Rows from block 14, named by matrix and row number. Each number is 128 + 32 x the weight over its row's rms, rounded and kept within 0 to 255. All counts start at 0. After the name is the row's rms in percent of the matrix's.
# convs0: first 3x3 conv (model.decb.1.0.convs.0.weight, 64x128x3x3), inputs 90-99, a 3x3 kernel for each
convs0.0 093 [136 130 165 179 119 144  88 123 148 106 107 138 178 120 161 163 140 141 125 132 108  98  83  71  98 130  78  80  87 129  42  69 158  90 127 144 162  73 148 204 240 216 195 181 158  60 138  94  91  88 175  94 174 114 154  66 118 173  70  84 143 153  86 125 114 150  70  98 113 184  87 140 139 173 153 119  86  49 109  93  61  93 140 108 113  99  78 133 255 126]
convs0.1 095 [ 99  95  82  93  95 122  88  80  99 102 131 167  90  83 129 118 142 138  91 109 108 130 102  69  84 106 117  77  78  46  23   0   1  73 104  90 137 138  90 180 117   0 159 159 125 114 143 136  71  68 116  88 109  85 159 117 149 131  19 110 154  79 169  94 125 133 149 229 105 110 166 167 141 140  85 150  79 167 204 191 109 123 162 139  94 179 168 142 124 143]
convs0.2 093 [124 174 154 155 107 181 169 106 187 132 120 157 103 123 170 153 175 151 165 159 129  86 196 178 144 162 201 153 155 173 164 184 167 153 171 148 132 208 127 233 215 163 181 125 145 172 151 154 121  70 100 157 103 120 158 137 168 111  90 172 119 137 153 186 108 175  69 111 168 156 143 156 193 228 165 134 255 243 117 109 255 143 177 130  72 160 152 124  94  97]
convs0.3 084 [155 209 119  96 131  99  99 130 119 152 158 147 121 122 102 123 124 157 104 142 125 105 117 155 113 113 115 145 143 151 148 186 123 130 135 136 149 173 163 159  78 183 158 189 161 158 170 157 132 145 136 135 168 157 171 183 119 174 242 164 119 106 145 135  73  99  76   0  46 118 110 103 100 113  76 142 184 115  96  66 136 111 217 151 201 217 156 111 148 133]
convs0.4 095 [113  78 114 166  67 110 172 104 135 118 165 173  95 138 168  95  77 107 113 167 148 126  88  53 105 147  85 105 115  83 139  92  82  96 102 154 115 107 142 115 100 146 198 120 205 157 139 104 152 116 127 148 166 105 177 204 118 117  75  68 154  44  52 122 181 139 121  46 172 183 194 150 124 187  73 147 170  96  97 170 113 175 220 118 216  12   0 156 133  22]
convs0.5 109 [202 127 117 184  93 115  65 123  84 171 159 113 192 166 142 202 176 177 171  92 144 172 130  54 162 186 124 132 105  70 157  73  74  96 108  61 132 104  73 157 140 141  64 125 126 189 201 139 136 162 120 103 135 102 133 130 120 168 149 125 151 113 123 160 198 147  82  78 132  94 120 174 151 115  69 237 209 155  95  98 132 194 176 170  68  45 138  91 132 132]
convs0.6 092 [195 120 127 215 114  94 160 105 116 121  87 129 142 139 150 126 104 124 117 180 110  71  91  86 130 133 132 118  83  98  98 121 135 125 109 140 175  92 104 253  24   6  75  57  59 191 181 195 164 216 183 158 135 156 137 141 150 190 124 114 116  80 128  87  78 128 120  73 134 115 152 170  69 158 187  89  67 110 133 137 129 165 156 122 208 218 180 179 137 188]
convs0.7 093 [ 97 179 127  93  98  59 121  69 165 111 139  99  79  35 153 128 147 159 139 186 154 102 110 150 151 143 141 133 121 141 134 146 146 135 136 126 124 152 143  97 199 173 157 172 143 168 117 131 108 142 104 157 141 114 147 198 119 174 234 179 143 202 142 133 136 135 114  78 124 156 147 109 126 211 114 164 166 193 127 183 121 157 121 135 164 176 172 117 171 134]
convs0.8 098 [147  95  94 150  90  37 147 125 158 119 143 145 157 202 149 114 110  98 129  96  95 103  95 194 146  98 100 139 121 137 147 162 100 163 144 131  78  88 141 138 184 115 138 137  98 189 109 112 124  58 163 148 120 152  77  91 123  58  28 144  74  93 115  99 115  99 189  76 158 110 138 144  87 210 133 109 119  54  82  93  87 138  55 190 183  71 122 158 188  93]
convs0.9 096 [103  43  99 117 128 155  97 105 157  82  68 112 100 105 136 140 128 191 121 119 131 105 139  71 166 119 101 161 176 118 140  49  14 114  87  87 139  87  89 117 149 125  55 116 144 175 179 187 133 140 150 142 146 140 125 156  87 124  33  52 149 114  93 211 136 157 155 157 175 185 154 135 125 116  93  43  52  96 125 171 139 217 177 122 107  36  82  81  73   0]
convs0.10 094 [145 134 137 247 162 235 176 208 139  74 148 117  98 209 142 131 223 156 145  75 112 205 133 109 143 153 146 176 163 144 198 181 158 181 153 151 120 137 115 120 255 181 108 178 185 101  89 109 190 119  78 122 120  97 127 145 142 132 118 120 140 138 144 140 197 148 225 147 170 159 141 128 128 155 125 104   7 240  82 247 224 153 133  60 131  72 124 125 103 107]
convs0.11 124 [133  97 127 149 140 136 133 144 143 128 119 106 126 111  89 118  97  72 168 115 146 167 171 192 128 182 203  22   2  66  20   0   6  73  28  92 128 209  55 147 224  47 179 152 145 226 159 195 143 204 159 182 173 175  93  80 121  96  21  85 152 114 102 120 106  96  97 181 121  86  74  94 183 145 130 127 177  78 152 164 197  82 137 155 106 156  48  84  53  76]
convs0.12 096 [187 128 127 111 178 151 166 116 167 172 170 155 162 168 152 176 176 130 134 184 154 122  85 101 101  77 159  81  90 134  81  71 144  95  88 119 146 133 202 184 150 131 180 162 162 151 111  86 146 173 142 114 119 114 168 193 150 176  69  99 128 111 119 141  89  82 162  18 148 168 118 171  65 175 178 229 254 164 104 238 183 116 134 128 168 153 109 134 101 105]
convs0.13 099 [149 146 147 161 162 130 127  50 140 139 161 176 119 163 116 137 141 141 133 117 123 108  77 170 121  41  90 102  97 110 121 116 128 113  99 135 165 118 122 215   0 176 155 107 180 151 147 153 169  65 128  84  90 121 128 163 129  76   0 147 136 121 116 153 152 147 115 255 177 211 158 145 147 184 125 247  38 177 148 133 201 163 169 116 151 114 153 121  43 103]
convs0.14 101 [110  83 117  84 122 144 121 125 131 122 173 170 115 160 154 131 156 159 145 109 149  92  36  88 103 124 120 146 136 130 138  61 162 137 112  90  81 153 176 123 158 186   0  43 109 116  78 119 115  83  94 128 110 101 156 137 120 125 113 145 192 197 179 101  92 105 134  99 105 125  85  91 103  77 132 140 141 159 161 139 132  60   0  45 157 129 120 178 207 124]
convs0.15 093 [173 108 172 102 129 131 126  97 120 197 127 171 216 123 126 199 119 123 154 142 141  65  91  91  99 136  92 145 143 118 167 131 106 140 117 131  59 153 120 190 154 168  71 179 180  56 131 135 143 119 139 117 130 135 151 153 135 131  83 106 174 103 115 144 117 123 122 212 171  40  77 104 138 159  58 229  98 172  92 253 142 102 102 115  81 160 130 124  88 113]
convs0.16 095 [181  58 127 163  80 126 142  71  82 145 211 141 179 190 143 167 151  95 106 126  95 116 193 193 117  96 125 106  87  70 143 136  83 102  85 104 105  65 193 196  10 125 157 108 171 155 112 107 131  86 129 181 138 137 183 153  71  81 190  91 158 129 124 161 139 181   6 180  85 142 148 100 126 177  86 135   0 142 123 127 132 149 155  97 144 255 144  82 211 118]
convs0.17 099 [158 124 135 103 251 108  82 186 142  91 125 201 102 169  77 132  93 166 125 132 132 157 169  77 138 169 141 127  80  86 127  58 101 143 126 109 110 191  91 183 179 147 175 139 100 139 115 169 164 203 137 166 121 179 138 103 154 203 231 132 184 184 142 155 121 123 103 255 146 119 129 135 169 139 122 112 208  87 129 170 172 138  85  99 150 109 103 123 126 145]
convs0.18 098 [118 190 146 174 103 245 208 160 125 146 125 128  99 176 166 133 125 135 133  17  82  76 101 158 142  92 139 116 132 112 122 172 117 118 120 110 112  96  71  90 111  56 100 132 120 163 108 136 158  73 163 170 125 154  80  16  94 102  71 132 119 119 165 160 144 139 131   0 153 120  98 128 137 199 107 159 140  76 129 155 137 132 118 111 125 119 101 109 106 144]
convs0.19 093 [207 141 154 144 107 110 138 131 126  87 165 141 117 156 132  93 151 145 171 185 165 222 175 182 132  26  83 162 153 168 154 119 136 132 115 145 125  24 170 155 114 164 190  82  80 146 113 128 160  75 137 132 140 166 156 179 131 137 107 156 101 109 179 130 144  95 135  76 184 171 143 154  97 130 125 127   0  79 109  58 112 101 149 101 118 175 183 135 171 159]
convs0.20 090 [214 165 159 119  81  98 174 210 118 139 184  87 142 145  57 130  53  64  84  88 120 119  36  32 147 162 134 135 145 138 118 123 102 123 110 116 136 188 137 179 172 129 123 156  97 128 185 210 143 127 127 168 156 137 197 210 140 255 154 122 166 175 149 161 128 135 115 132 134 101  69  95 166 150 125  94 189 121  99  58 127 131  64 150 104  68 136  85 111 125]
convs0.21 094 [152 166  99 138 164 214 163 178 125 110 118 134 123 184 123 116 153  99 101  40 112  69  53 189  89  43 136 137 133 149 129 187 138 133 140 127  76  68  87  65 122 149 108 108 105 157 108 125 153 166 116 151 182 135  97  75 114  68 105 186  91  88 129 132 155 133 107   0 130 127 161 116 141 201 183 127  40 215 113 112 121 153  69  95 115  23 115  98 109 115]
convs0.22 096 [156 186 130 134 142 126 206 181 122 116 109 159 100  63 142 112 167 128 123 101  73 142  58   0 222 153  73 168 169 159 172 150 175 157 149 140 124 138 140  86 190 111 139 167 142 170 120 114 110 137 120 152 147  89  95 115 171 137  95 138 150 135 145 188 170 171 172 255 193 113 237 131 139  88 103 152 151 104 148 112 180 121  64 112  84 120  83  70 162 123]
convs0.23 093 [150 146 117 201 203 153 117 204 164  92 136 137 141 151 114  91  97  86 138 149 178  78 120 145 159 118 133 154 130 154 155 151 164 159 148 139 126 188 153 219 109 166 168  84 173 135 162 105 165 142 114 176 121 124 134 117 130 127  83 130 146 128 154 187 120 129 106 255  89  81  72 154 151 135  96 122  96 113 150  65  82 143 173 176 159 163 158  97 156 159]
convs0.24 118 [ 92  99  99 168  94  52 145  85  97 155 111  67 121  88  55 118  82 105 100 136 169  49 154 201  80  31 135 181 200 194 135 255 213 181 187 190  77  84 119 222 111 185 156 123  34 156 146 141 151  60 150 130 100 149 145 159 111 138 164  69 119 119 124  83 188 131  46 101 112  16   0  93 108 104 104 125  79 106 113  75 149 140 135  94 110  58  73 101  58  88]
convs0.25 096 [ 98 145 122 106   0 147 155 147 113 105  50 119  74 108 112 104 155 131 111 103 146  83  91 130 125 119 136 135 129 136 142 167 138 128 140 136  80 167 117  10  74 118 119 160 120 104 134 127 138  90  89 132 132 143  94 111 135  92 176 116  99  91 111 113 132 144 165  96  83 119 122 122 160  40 147  98 182 125 103 112 121 103  84 116  67  85 127 113 114 110]
convs0.26 081 [122 171 159 172 146 112  99  86 117 160 149 122 206 130  97 135 123 158 114 129 132 101 186 149  67 100 163 113 117 137 137 112 111 102 147 154 129  80 188 108  21 149  99  54 167 121 160 140 164  94 160 176 116 144 131 185 128 194 152 116 104 205 126 137  83 142 115 163 170 114  91 109  99 169 158 141   0 200  33 179 163 105 126 123  68 101 118 141  71 130]
convs0.27 087 [128  95 111  66   0 100 161 121 176 104  94 124 119  91 132 143 167 185 117 127  70  94 125 138 148 133 154 100  99 101  97 186 109 107 132 110 123 122 144 102 193 127 154  53 180 137 116 101  93 116  78 100 120  88 145 142 166 113  97 143 156 137 167 117 119 152 108  84 175  83 170 112  68  38 116 106 114  83 108 100 136  78 196 108 100 112 133  82 131  95]
convs0.28 094 [109 104  88 118 163 186 101 200 175 123 163 156 156 194 185 126  33 117 174 142 108  84  90 147 153 170 173 121 134  99 154 116 107 114  85 114 160 153 144 207 142 171 150 205 122 124 190 109  93  97 132  95 120  87 149 126 141 167 101 130 103 189 148  92 128 179 124 168  98 159  77 117 142  77 131 142 124 130  80 199 112 143 129 136 141 198 163 136 135 144]
convs0.29 104 [130 129 129 110 128 212 124 163 162 131 128 156 143 181 132  95 150  92 171 166 207 124  64 104 135 170 149 172 196 127 179 129 172 180 218 157 106   0  79 121  88 205 143 125  89  44  61  78 121 127 104 115 167 101 118 106  65  71 102 145 128 115 109 110 152  52 177 138 102  60 104 123  73  83 135 135 180 154 152 123  74  55   0 113 204 241  76 201 247 203]
convs0.30 111 [ 96 139 116 106 123 104 111  95 131  99  77 126  72   0  93 118  57 123 128 143 115 150 231 173 138 153 117 139 118 144 138 215  53 100  46 101 137 232 189 210 198 125 111 139 190 145 138 128 118  86  55 154 139 151  94 128 156 139 248  36 109 116 142 148 112 110  89 189  72 147 175 149 138 204 144 123   0  34  83  76  25 114 142  93  79   0  75 102 109  75]
convs0.31 098 [121 107 140 106 165 152  86 135 141 150 173 114 162 140 134 117 157 101 128  38 125 103  96 147 147 134 119 147 133 125 129 170 167 133 166 136 101  93 152 129 163 133 126 235 168 121 134  84 130 169 133 100 111  85 192 133 126 184  71 171 141 141 174 107 109 140 168   0 140  62  90 105 163 203 101 176 153 146 193 186 167 128  89 107 138 193 103  93 134 123]
convs0.32 093 [163 121  70 171  68 168 170 195 155 120 122 134 120 118  59  80  22 128 135 151 109 217 153 129 154 184 163  66  35  64  43   0   0  54  16  82 107 149  98 157 155  99 105 100 144 137 163 156 160 162 171 158 196 120 144 104 105 159   0 198 144  49 155 145  75 156 166  42 169 184 130 154 108 176 166 167 145 150 142 197 149 121  86 142 146  47 137 159 113 148]
convs0.33 099 [153 117 161  98 166  80 126 193 141 125 133 121 117 124 146 165 120 111 124 110 103 113 119 157 159 133 155 107  46 104  88  40  90  74  42 126 108 181 255 123  43 200 129 118 225 149 135 148 119  64 106 133 110 163 115 148 150 100 141 207 125 162 173 129 196 126 153 235 186 155 132 104 176 108 233 101   0  69 105  84 111 146 141 163 143  75 187 194 113 125]
convs0.34 098 [107 158 128 104 145 132 103  96 116 118 149 133  73   0 171 109  80 139  93 148 133 157  86 165  83 156 186  82  41 107  50   0  53  84  84 136 147 119 109  58  58 118  97 168 171  26  84 143  72 168 130  99 183 131 157 180 152 143  26 232 155 119 174 132 131 141 163 214 164 153  84 123 161 142 145 134 200  93 173 241 131 163 133 151 111  69 170 107  57 168]
convs0.35 098 [151 147 214 115 200 199 135 163 141 111 180 140 105 124 135 117 136 146 117 137 136 102 124 107  95 109 127 126  91 124  78  20  24 101  99  95  99 120  40  55 178 154 168 112 113  86 120  76 168  58  80 149 183 130  95  56 140  68  64 120 163 109 159 122  88 102 188 133 118 130 137 120  83  98 101 148  67 160 163 109 122 100 132 148 124  34 158 123 136 134]
convs0.36 094 [133 141 141 137 217 207 148 195 215 140 132 151 178 150 108  92  75 142 138 165  52 111 115  99 125  83 106 124  87  77 138  98 105 141 121  95 191 157  47 100  79  23  70  42  35 197 185 147 203 145 102 121 109 114  82 146 149 110 133 162 130 147 131 168 197  97 192 191 198 168 106 115 164  91 119  69 118 136  36  25 115 194  67 131 216 210  82 178  53 154]
convs0.37 094 [119  96 168 136 113 154 149 109  94 129 193 140 138 134 137 161 154 171 109 118 106 163 126 126 182 138 147 164 164 169 157 202 158 151 172 153 129 162 105  50  93 132 138 140 105  86 126  96 148 125  96 147 108 138  90 156 175 162 119 193 102 151 126 141 159 166 249 231 157 165 139 139 135  38 156 107 156 157 125 129 143 108 126 162  92  74 112 124 159 131]
convs0.38 097 [109 160 189 186  41 148 100  82 180 103 166 193  73 127 141  88 146 165  75  86 106  56 168 183  15  75 135 113 142 115 146 106 112 118  97 104 161 148 147 221 119 123 145 135 157 177 220 117 219 215 160 163 155 136 171 154 135 125 211 184 174 166 162 110 125  94  53 170 165 128 117 100 149 214 133 163 131  39  56 210 135 161 127 118 169 181 135 116 129 107]
convs0.39 096 [157 158 153 144 130  96 106 170 112 191 111 121 151 147  92 151 147  69 169 176 103 189 244 166 206 181 186  50  84  33  63  50  71  87  92  17 218 229  80 214  98 133 162 147 129 128 135 160 185 227 130 181 159 204 156 128 133  66 225 103 145 151  93 129 189 107 129  13 102  96 121 105 133 117 113 122 255 164 159 162 246 102 132  72 192   0 166  78 108 180]
convs0.40 096 [139 157 161 182 123 140 163 135 108  98  71  99 188  73  74 183 131 115  97 131 102 137 115 171  99 114 114 155 112 107 103 118 131  92 119 130 111 117  69 114 146  54  54   0   0 137 113 163 202 142 156 168 179 175 132 166 128 147  44 104 115  96  59 146 121 114 113 115 131 143 157 186 118 199 175 119 145 160 134  60  62  90  88  32 168 255  65 178 199  92]
convs0.41 108 [184 189 205 165 146 161 181 134 194 111  99 135  96  79 130 100  54 146 181 179 203 232 126 151 182 123 169  94  71  54  41   0   0  84   0  67 222 209 186 208 255 171 138 102 167 193 158 138 172  85 142 174 128 130  55  97 158 111  77 145 133 102 175 158 122 100  99  85  75 128 131 127 179 168 165 212 177 249 171 181 129 176 159  57  70   0  85 176 143 120]
convs0.42 160 [126  98 115 123  90 118 118 113 108 113 111 125 117 147 136 112 142 124 115 124 131 124 166 139 112 156 162 132 131 151 178 208 182 169 189 138 183  84 183 148 204 226 152 180 191  92  72  75  63  84  66  53  83 110 109 124 121 124 187 136 166 170  90 162 124 166 126 119 141 123 117 150  78  66  96  64  91  78  82  56  99 156 183 125 193 255 184 176 215 162]
convs0.43 095 [ 75  66  97 154 136 114 111 102 107 190 147 177 152 214 127 116 120 142 125 164 139  80 111 154 107 144 110 131 135 148 133 217 172 138 125 149 203 232 176 172 128 146 209 116 126  61 146 120 115 126 182 120 152 169 169 141 135 151 255  51 125 148 138  95 132 130 137 255 128 118 103 120  90  46 101  14   0   0  83   5 114 163 131 148  84 217 120 103 117 132]
convs0.44 095 [144 124 146 134 136  16 106  88 159 154 148 162 145 150 126 164 129 128 108 145 152 128 156 159  84 145 109  45   0  23  18   0  57  52  78  83 154 170 114 226 149 109 186  58 128 137 132 136 155 150 230 181 196 147 130  55 137 154 248  50 145 165 136 107 164 108  66 107  75  86 117  82 144  75 148 150 115 151 140 116  92 146 110  84 136 102 182 164 132 150]
convs0.45 104 [115 195 168 182  81 138 187 173 141 101  80 109 140 106 189 150 128 107 147 154 103  62  74  99 123 153 125 115 126 129 139 141 138 131 150 137 125 118 128  91 100 130 161  71 154  72  54 141  81 120  88 155 142 116 146  65 118 123 148 129 105 143 110 161  44 144  93 205 131 131  92 123 120 211 132  67 111 100 121   0 114 114 120 134 167 131  79 163 151 113]
convs0.46 093 [134 173 161  91 234  97 166 163  72 116 140 124 144 119 182 127 158 102 172 130 165 130 153  89 152 135 115 134 113 170 132 178 211 164 255 123  71 186 146 138 246 242 189 255 109 162  97 123  76 158 121 121 155 103 137  89 173 158 242 166 122 138 136 119 102 127 136 122  83 163 117 181 173  73 148 127  99  70 169  20   0 143 173 182 230 216 179 181 132 163]
convs0.47 098 [156 110 120  77 200 104 135 158 151 112 147 113 110 118 113 133 125 159 150 160 123 161  98 173 157 146 135 102  87 131  74   0 108  78  74 101  85 182 157 109  34 195 184 255 142 164 182 169 140 111 172 105 105 150 103 171 127  40 136  95 101 165 134 140 155 113 107 107 140 210 170 142 108 197 191 103 195 140  74 113 134 173 167 120  83  58 151 140  77 125]
convs0.48 105 [107 149 129 120 127 154 105 145 153 129  90 135 173  24 101 141 135 152 167 175 134 228 140 146 205 162 169 124 132 130 105 136 158 132 149 119 129  36 116  57  62  70  86 116 145  98 113  92  91 157 112  90 129 107 115  96 116  68  65 114 103 105  80 137  94 115 157 142 161 142 144 162  44  42 117  85  81  71 101 133 124 158 194 147 127 144 146 145  86 135]
convs0.49 094 [143 174  98  43 161 112 123 142 161 129 151 144 130  98 133 122 150 112 120 113 161 177 110 164 176  57 115 162 144 183 164 201 226 155 189 174 101 206 142 151  92  94  86   1  84  76  92 152  97 104 116 140 107 108 121 170 174 188  88 233 158 149 148 128 116 175  79 192 174 132 179 112 143 176  76 164 178  73 176  30 155 122 116 182  42  48 149 137 218 106]
convs0.50 087 [179  94 168 210  98 186 151  74 138  91  64 117 187 101 122  99 163 132 135 148 143 162  71 100 117 140 125 146 166 166 128 160 180 152 152 122 124  75 144 121   0  63 175 165 158 112 159 126 155 128  62 101 140 175 101  68 120 147  26 172  95 137 113  78  60  93 139 175 124 110  91 139 169 131 205 187 103  99 126 207 155 126  87 126 129 118 102 113 137  83]
convs0.51 092 [ 64  70 110 119 165 132 101 113  83 128 192 145 139 227 118 142 153 124 103 108 110  71 142 181 110  76 142 139 124 143 140 187 146 135 146 136 131  95 148 109 217 181 134 115 101 134 150 119 121  89 125 132 102 108 166 162 125 144 149 206 158 148 133 112 122  91 103  42  74 120  93 106 188 158 147 115 236 153 101 116 143 120 139 117 171 140 182 130 188 132]
convs0.52 083 [ 80 156 129 137 229 157 145 152 122  99  56  72 173 113 133 142 128 133  81 130 125  87  97 139 136 123  92 173 183 197 218 221 226 196 213 197 166 128 143 114 129 171 116 124 125 115  79  99  68  36 131 107 108  98 102 115  95   8 155  32  62 121  85 165 179 158 126  56 180 125 127 103 100 176 209 125 191 112 196 218 143  83 113 107  65  91 177 109 133 136]
convs0.53 159 [ 98  93  81 114  59  88 108  86  82 134  95 126 119 143 128 122 133 126 100 121 137  82 146 134  90 123 133 212 219 174 229 255 208 165 220 160 189  98 143 148 145 164 166 148 111  95  62  85  81  72  77  76  51 112 137 146 143 138 230 151 107 170 119 158 143 129 107  94 106 132  47 100  66  35  71  23  55  60  78  56 108 128 113  68 125 197 113 149 135 104]
convs0.54 133 [114 109 123 102  40  93 143  91  63 137 121 136 151 168 135 121 133 135  96 100 116  92 141 117 101 105 152  85  81 186 142 178 223 178 169  91 151 162 181 160 255 176 189 226 150  95  76  52  97 109 107  53  63  92  82 119 116 106 173 180 116 155 142 162 144 164 174  38 120 201 144 172 108 124 106 123 140 124  76  65 127 136 210 114 211 255 205 204 188 177]
convs0.55 093 [138 113 124  87 176  59 137 201 162 141 163 140 146 154 112 147 183 153 171 134 169 125 125 104 109  83 143 172 189 210 194 255 252 171 255 186  90 175 171  73 179 194 184 142 158 143 134 114 166 197  66 152 140  75 102 119 145 130 255 115 128 240 121 122 209 148 133 191 198 125 165 105 109  64 157  72 232 162 103 198 127 149 110 133 165 145 104 172  87 149]
convs0.56 095 [108 110 115 115  90 113 128 120 121 135 111  75 132 163  87 137 108 105 180 115 165 167 174 159 147 177 165 238 255 235 255 255 240 250 208 255   0   0  18  26 215   0  85  49   2 117 143 123 143 133 131 145 114 110  87 138 124 188 135 112 118 121 137 106 160 192 190 195 136  52  89 114 129 127 125 109 168 228 168 186 164  47 167 248 132  72 187  40  50 223]
convs0.57 087 [139 215 189 117 147 249 170 195 226 162 189  94 136  48  97 143 166 128 129 127  82 158 150 152 176 143 161 115  56  92 134  68  70 130 136 133 148 211 140 255  74 131 122 180  17 107 118 151 114 210 202 104 170 187 157 118 128 130  15 182 147 173 160 145 150 164 179 100 108 118 140  83 106 166 159 112  23  76 125 219 209  73 185 171 109  60 188 170 144 186]
convs0.58 099 [113 130 126  56 198  99 117 138 114  99 133 122  73 202 106 118 147  97 120 112 133 114  25 157 105  50 120 128 125 133 131  91 125 130 130 117  99  85 116  19   0 151  83  41 122 108 120 128 155  96 135 121 101 106  97 144  97  75  53 184  91  54 101 143 102 101  77 123 130 124 170 127 144  81 120 133 246 152 148  22 119 135 110 115 104 117 120 119 122  74]
convs0.59 095 [139  92 125 106 102  87  89 161  98 191 142 136 127 255  88  64 170  75 178 143 133 189 207 142 135 144 194 135 144 143 150 140 137  94 114 113 210 193 106  86 177 216 167 149 158 104 125 128  99 155  89 136 139 117 161 185 119 106 132  69 117 132 147 136 103  98  91   0 107 178 130 170 163  96  61  83 125 230 127 128 122 131 131 158 114 243  93 122 125 137]
convs0.60 112 [164 117 141  67 157 153 188 151 108  72  92  89 131  90 126 103 108  86 137 113 123 111 182 114 102  88 128 136 136 139 144 156 139 135 136 131 101 107 115   0 116 138 112 117 132 152  94 122 101 162  84  91 103 114 115 132 125  53 194 133  85 129 108 100 125 127 126 115 141 155 160 141 152 114 142  99 255 175  75  89  89 148 131 113 115 153 103 120 115 117]
convs0.61 101 [139 118 121 130  78 118 111  67 120 137 117 127 141 125 150 152 140 160 148  84 124 138 117  45 102 129  93 106 108  48  96  15   0 105  50  71 137  47 206 152 116 187 128  20   1 124 110 101 176 161 124 134 155 142 120  93 112 107 100 103  82  80 102 156 100 136 154 139  86 165 124 120 123 122 113 137  68 110 130 102  98 135   0 111 128  87   0  88  65  54]
convs0.62 085 [158 165 119 191 164 155 139 178 186 114 119 125  82  91 131 112 133 146 175 174 204 224 184 174 228 201 173 130 154 181 170 136 122 150 109 149  91  91  38  34 131  27 135  39  68 115 143 142 162 151 142 182 172 125 113 147 149  96 152 118  83 108 142 173 101 108  85  36 187 134 159  99 114  82 160 131 127  88 202 140 196 114  78 170  24   0 136  51  98 167]
convs0.63 101 [110 109 143  58  84  95  25  68 116 126 145 127  98  92 127  85  99  90 126 126 133 139 111  94 165 117 110  92  67  91  26   0  37  12  99  88 108 100 122  18   0 122  36 117 123 120 126 144 152 145 162 146 162 140 140  84 106 110  78 112  83  86 144 138 135 134  79  62 158 145 183 138 159 120 149 140  89 126 210  65 110 135 151 179  56 193 183 113 170 135]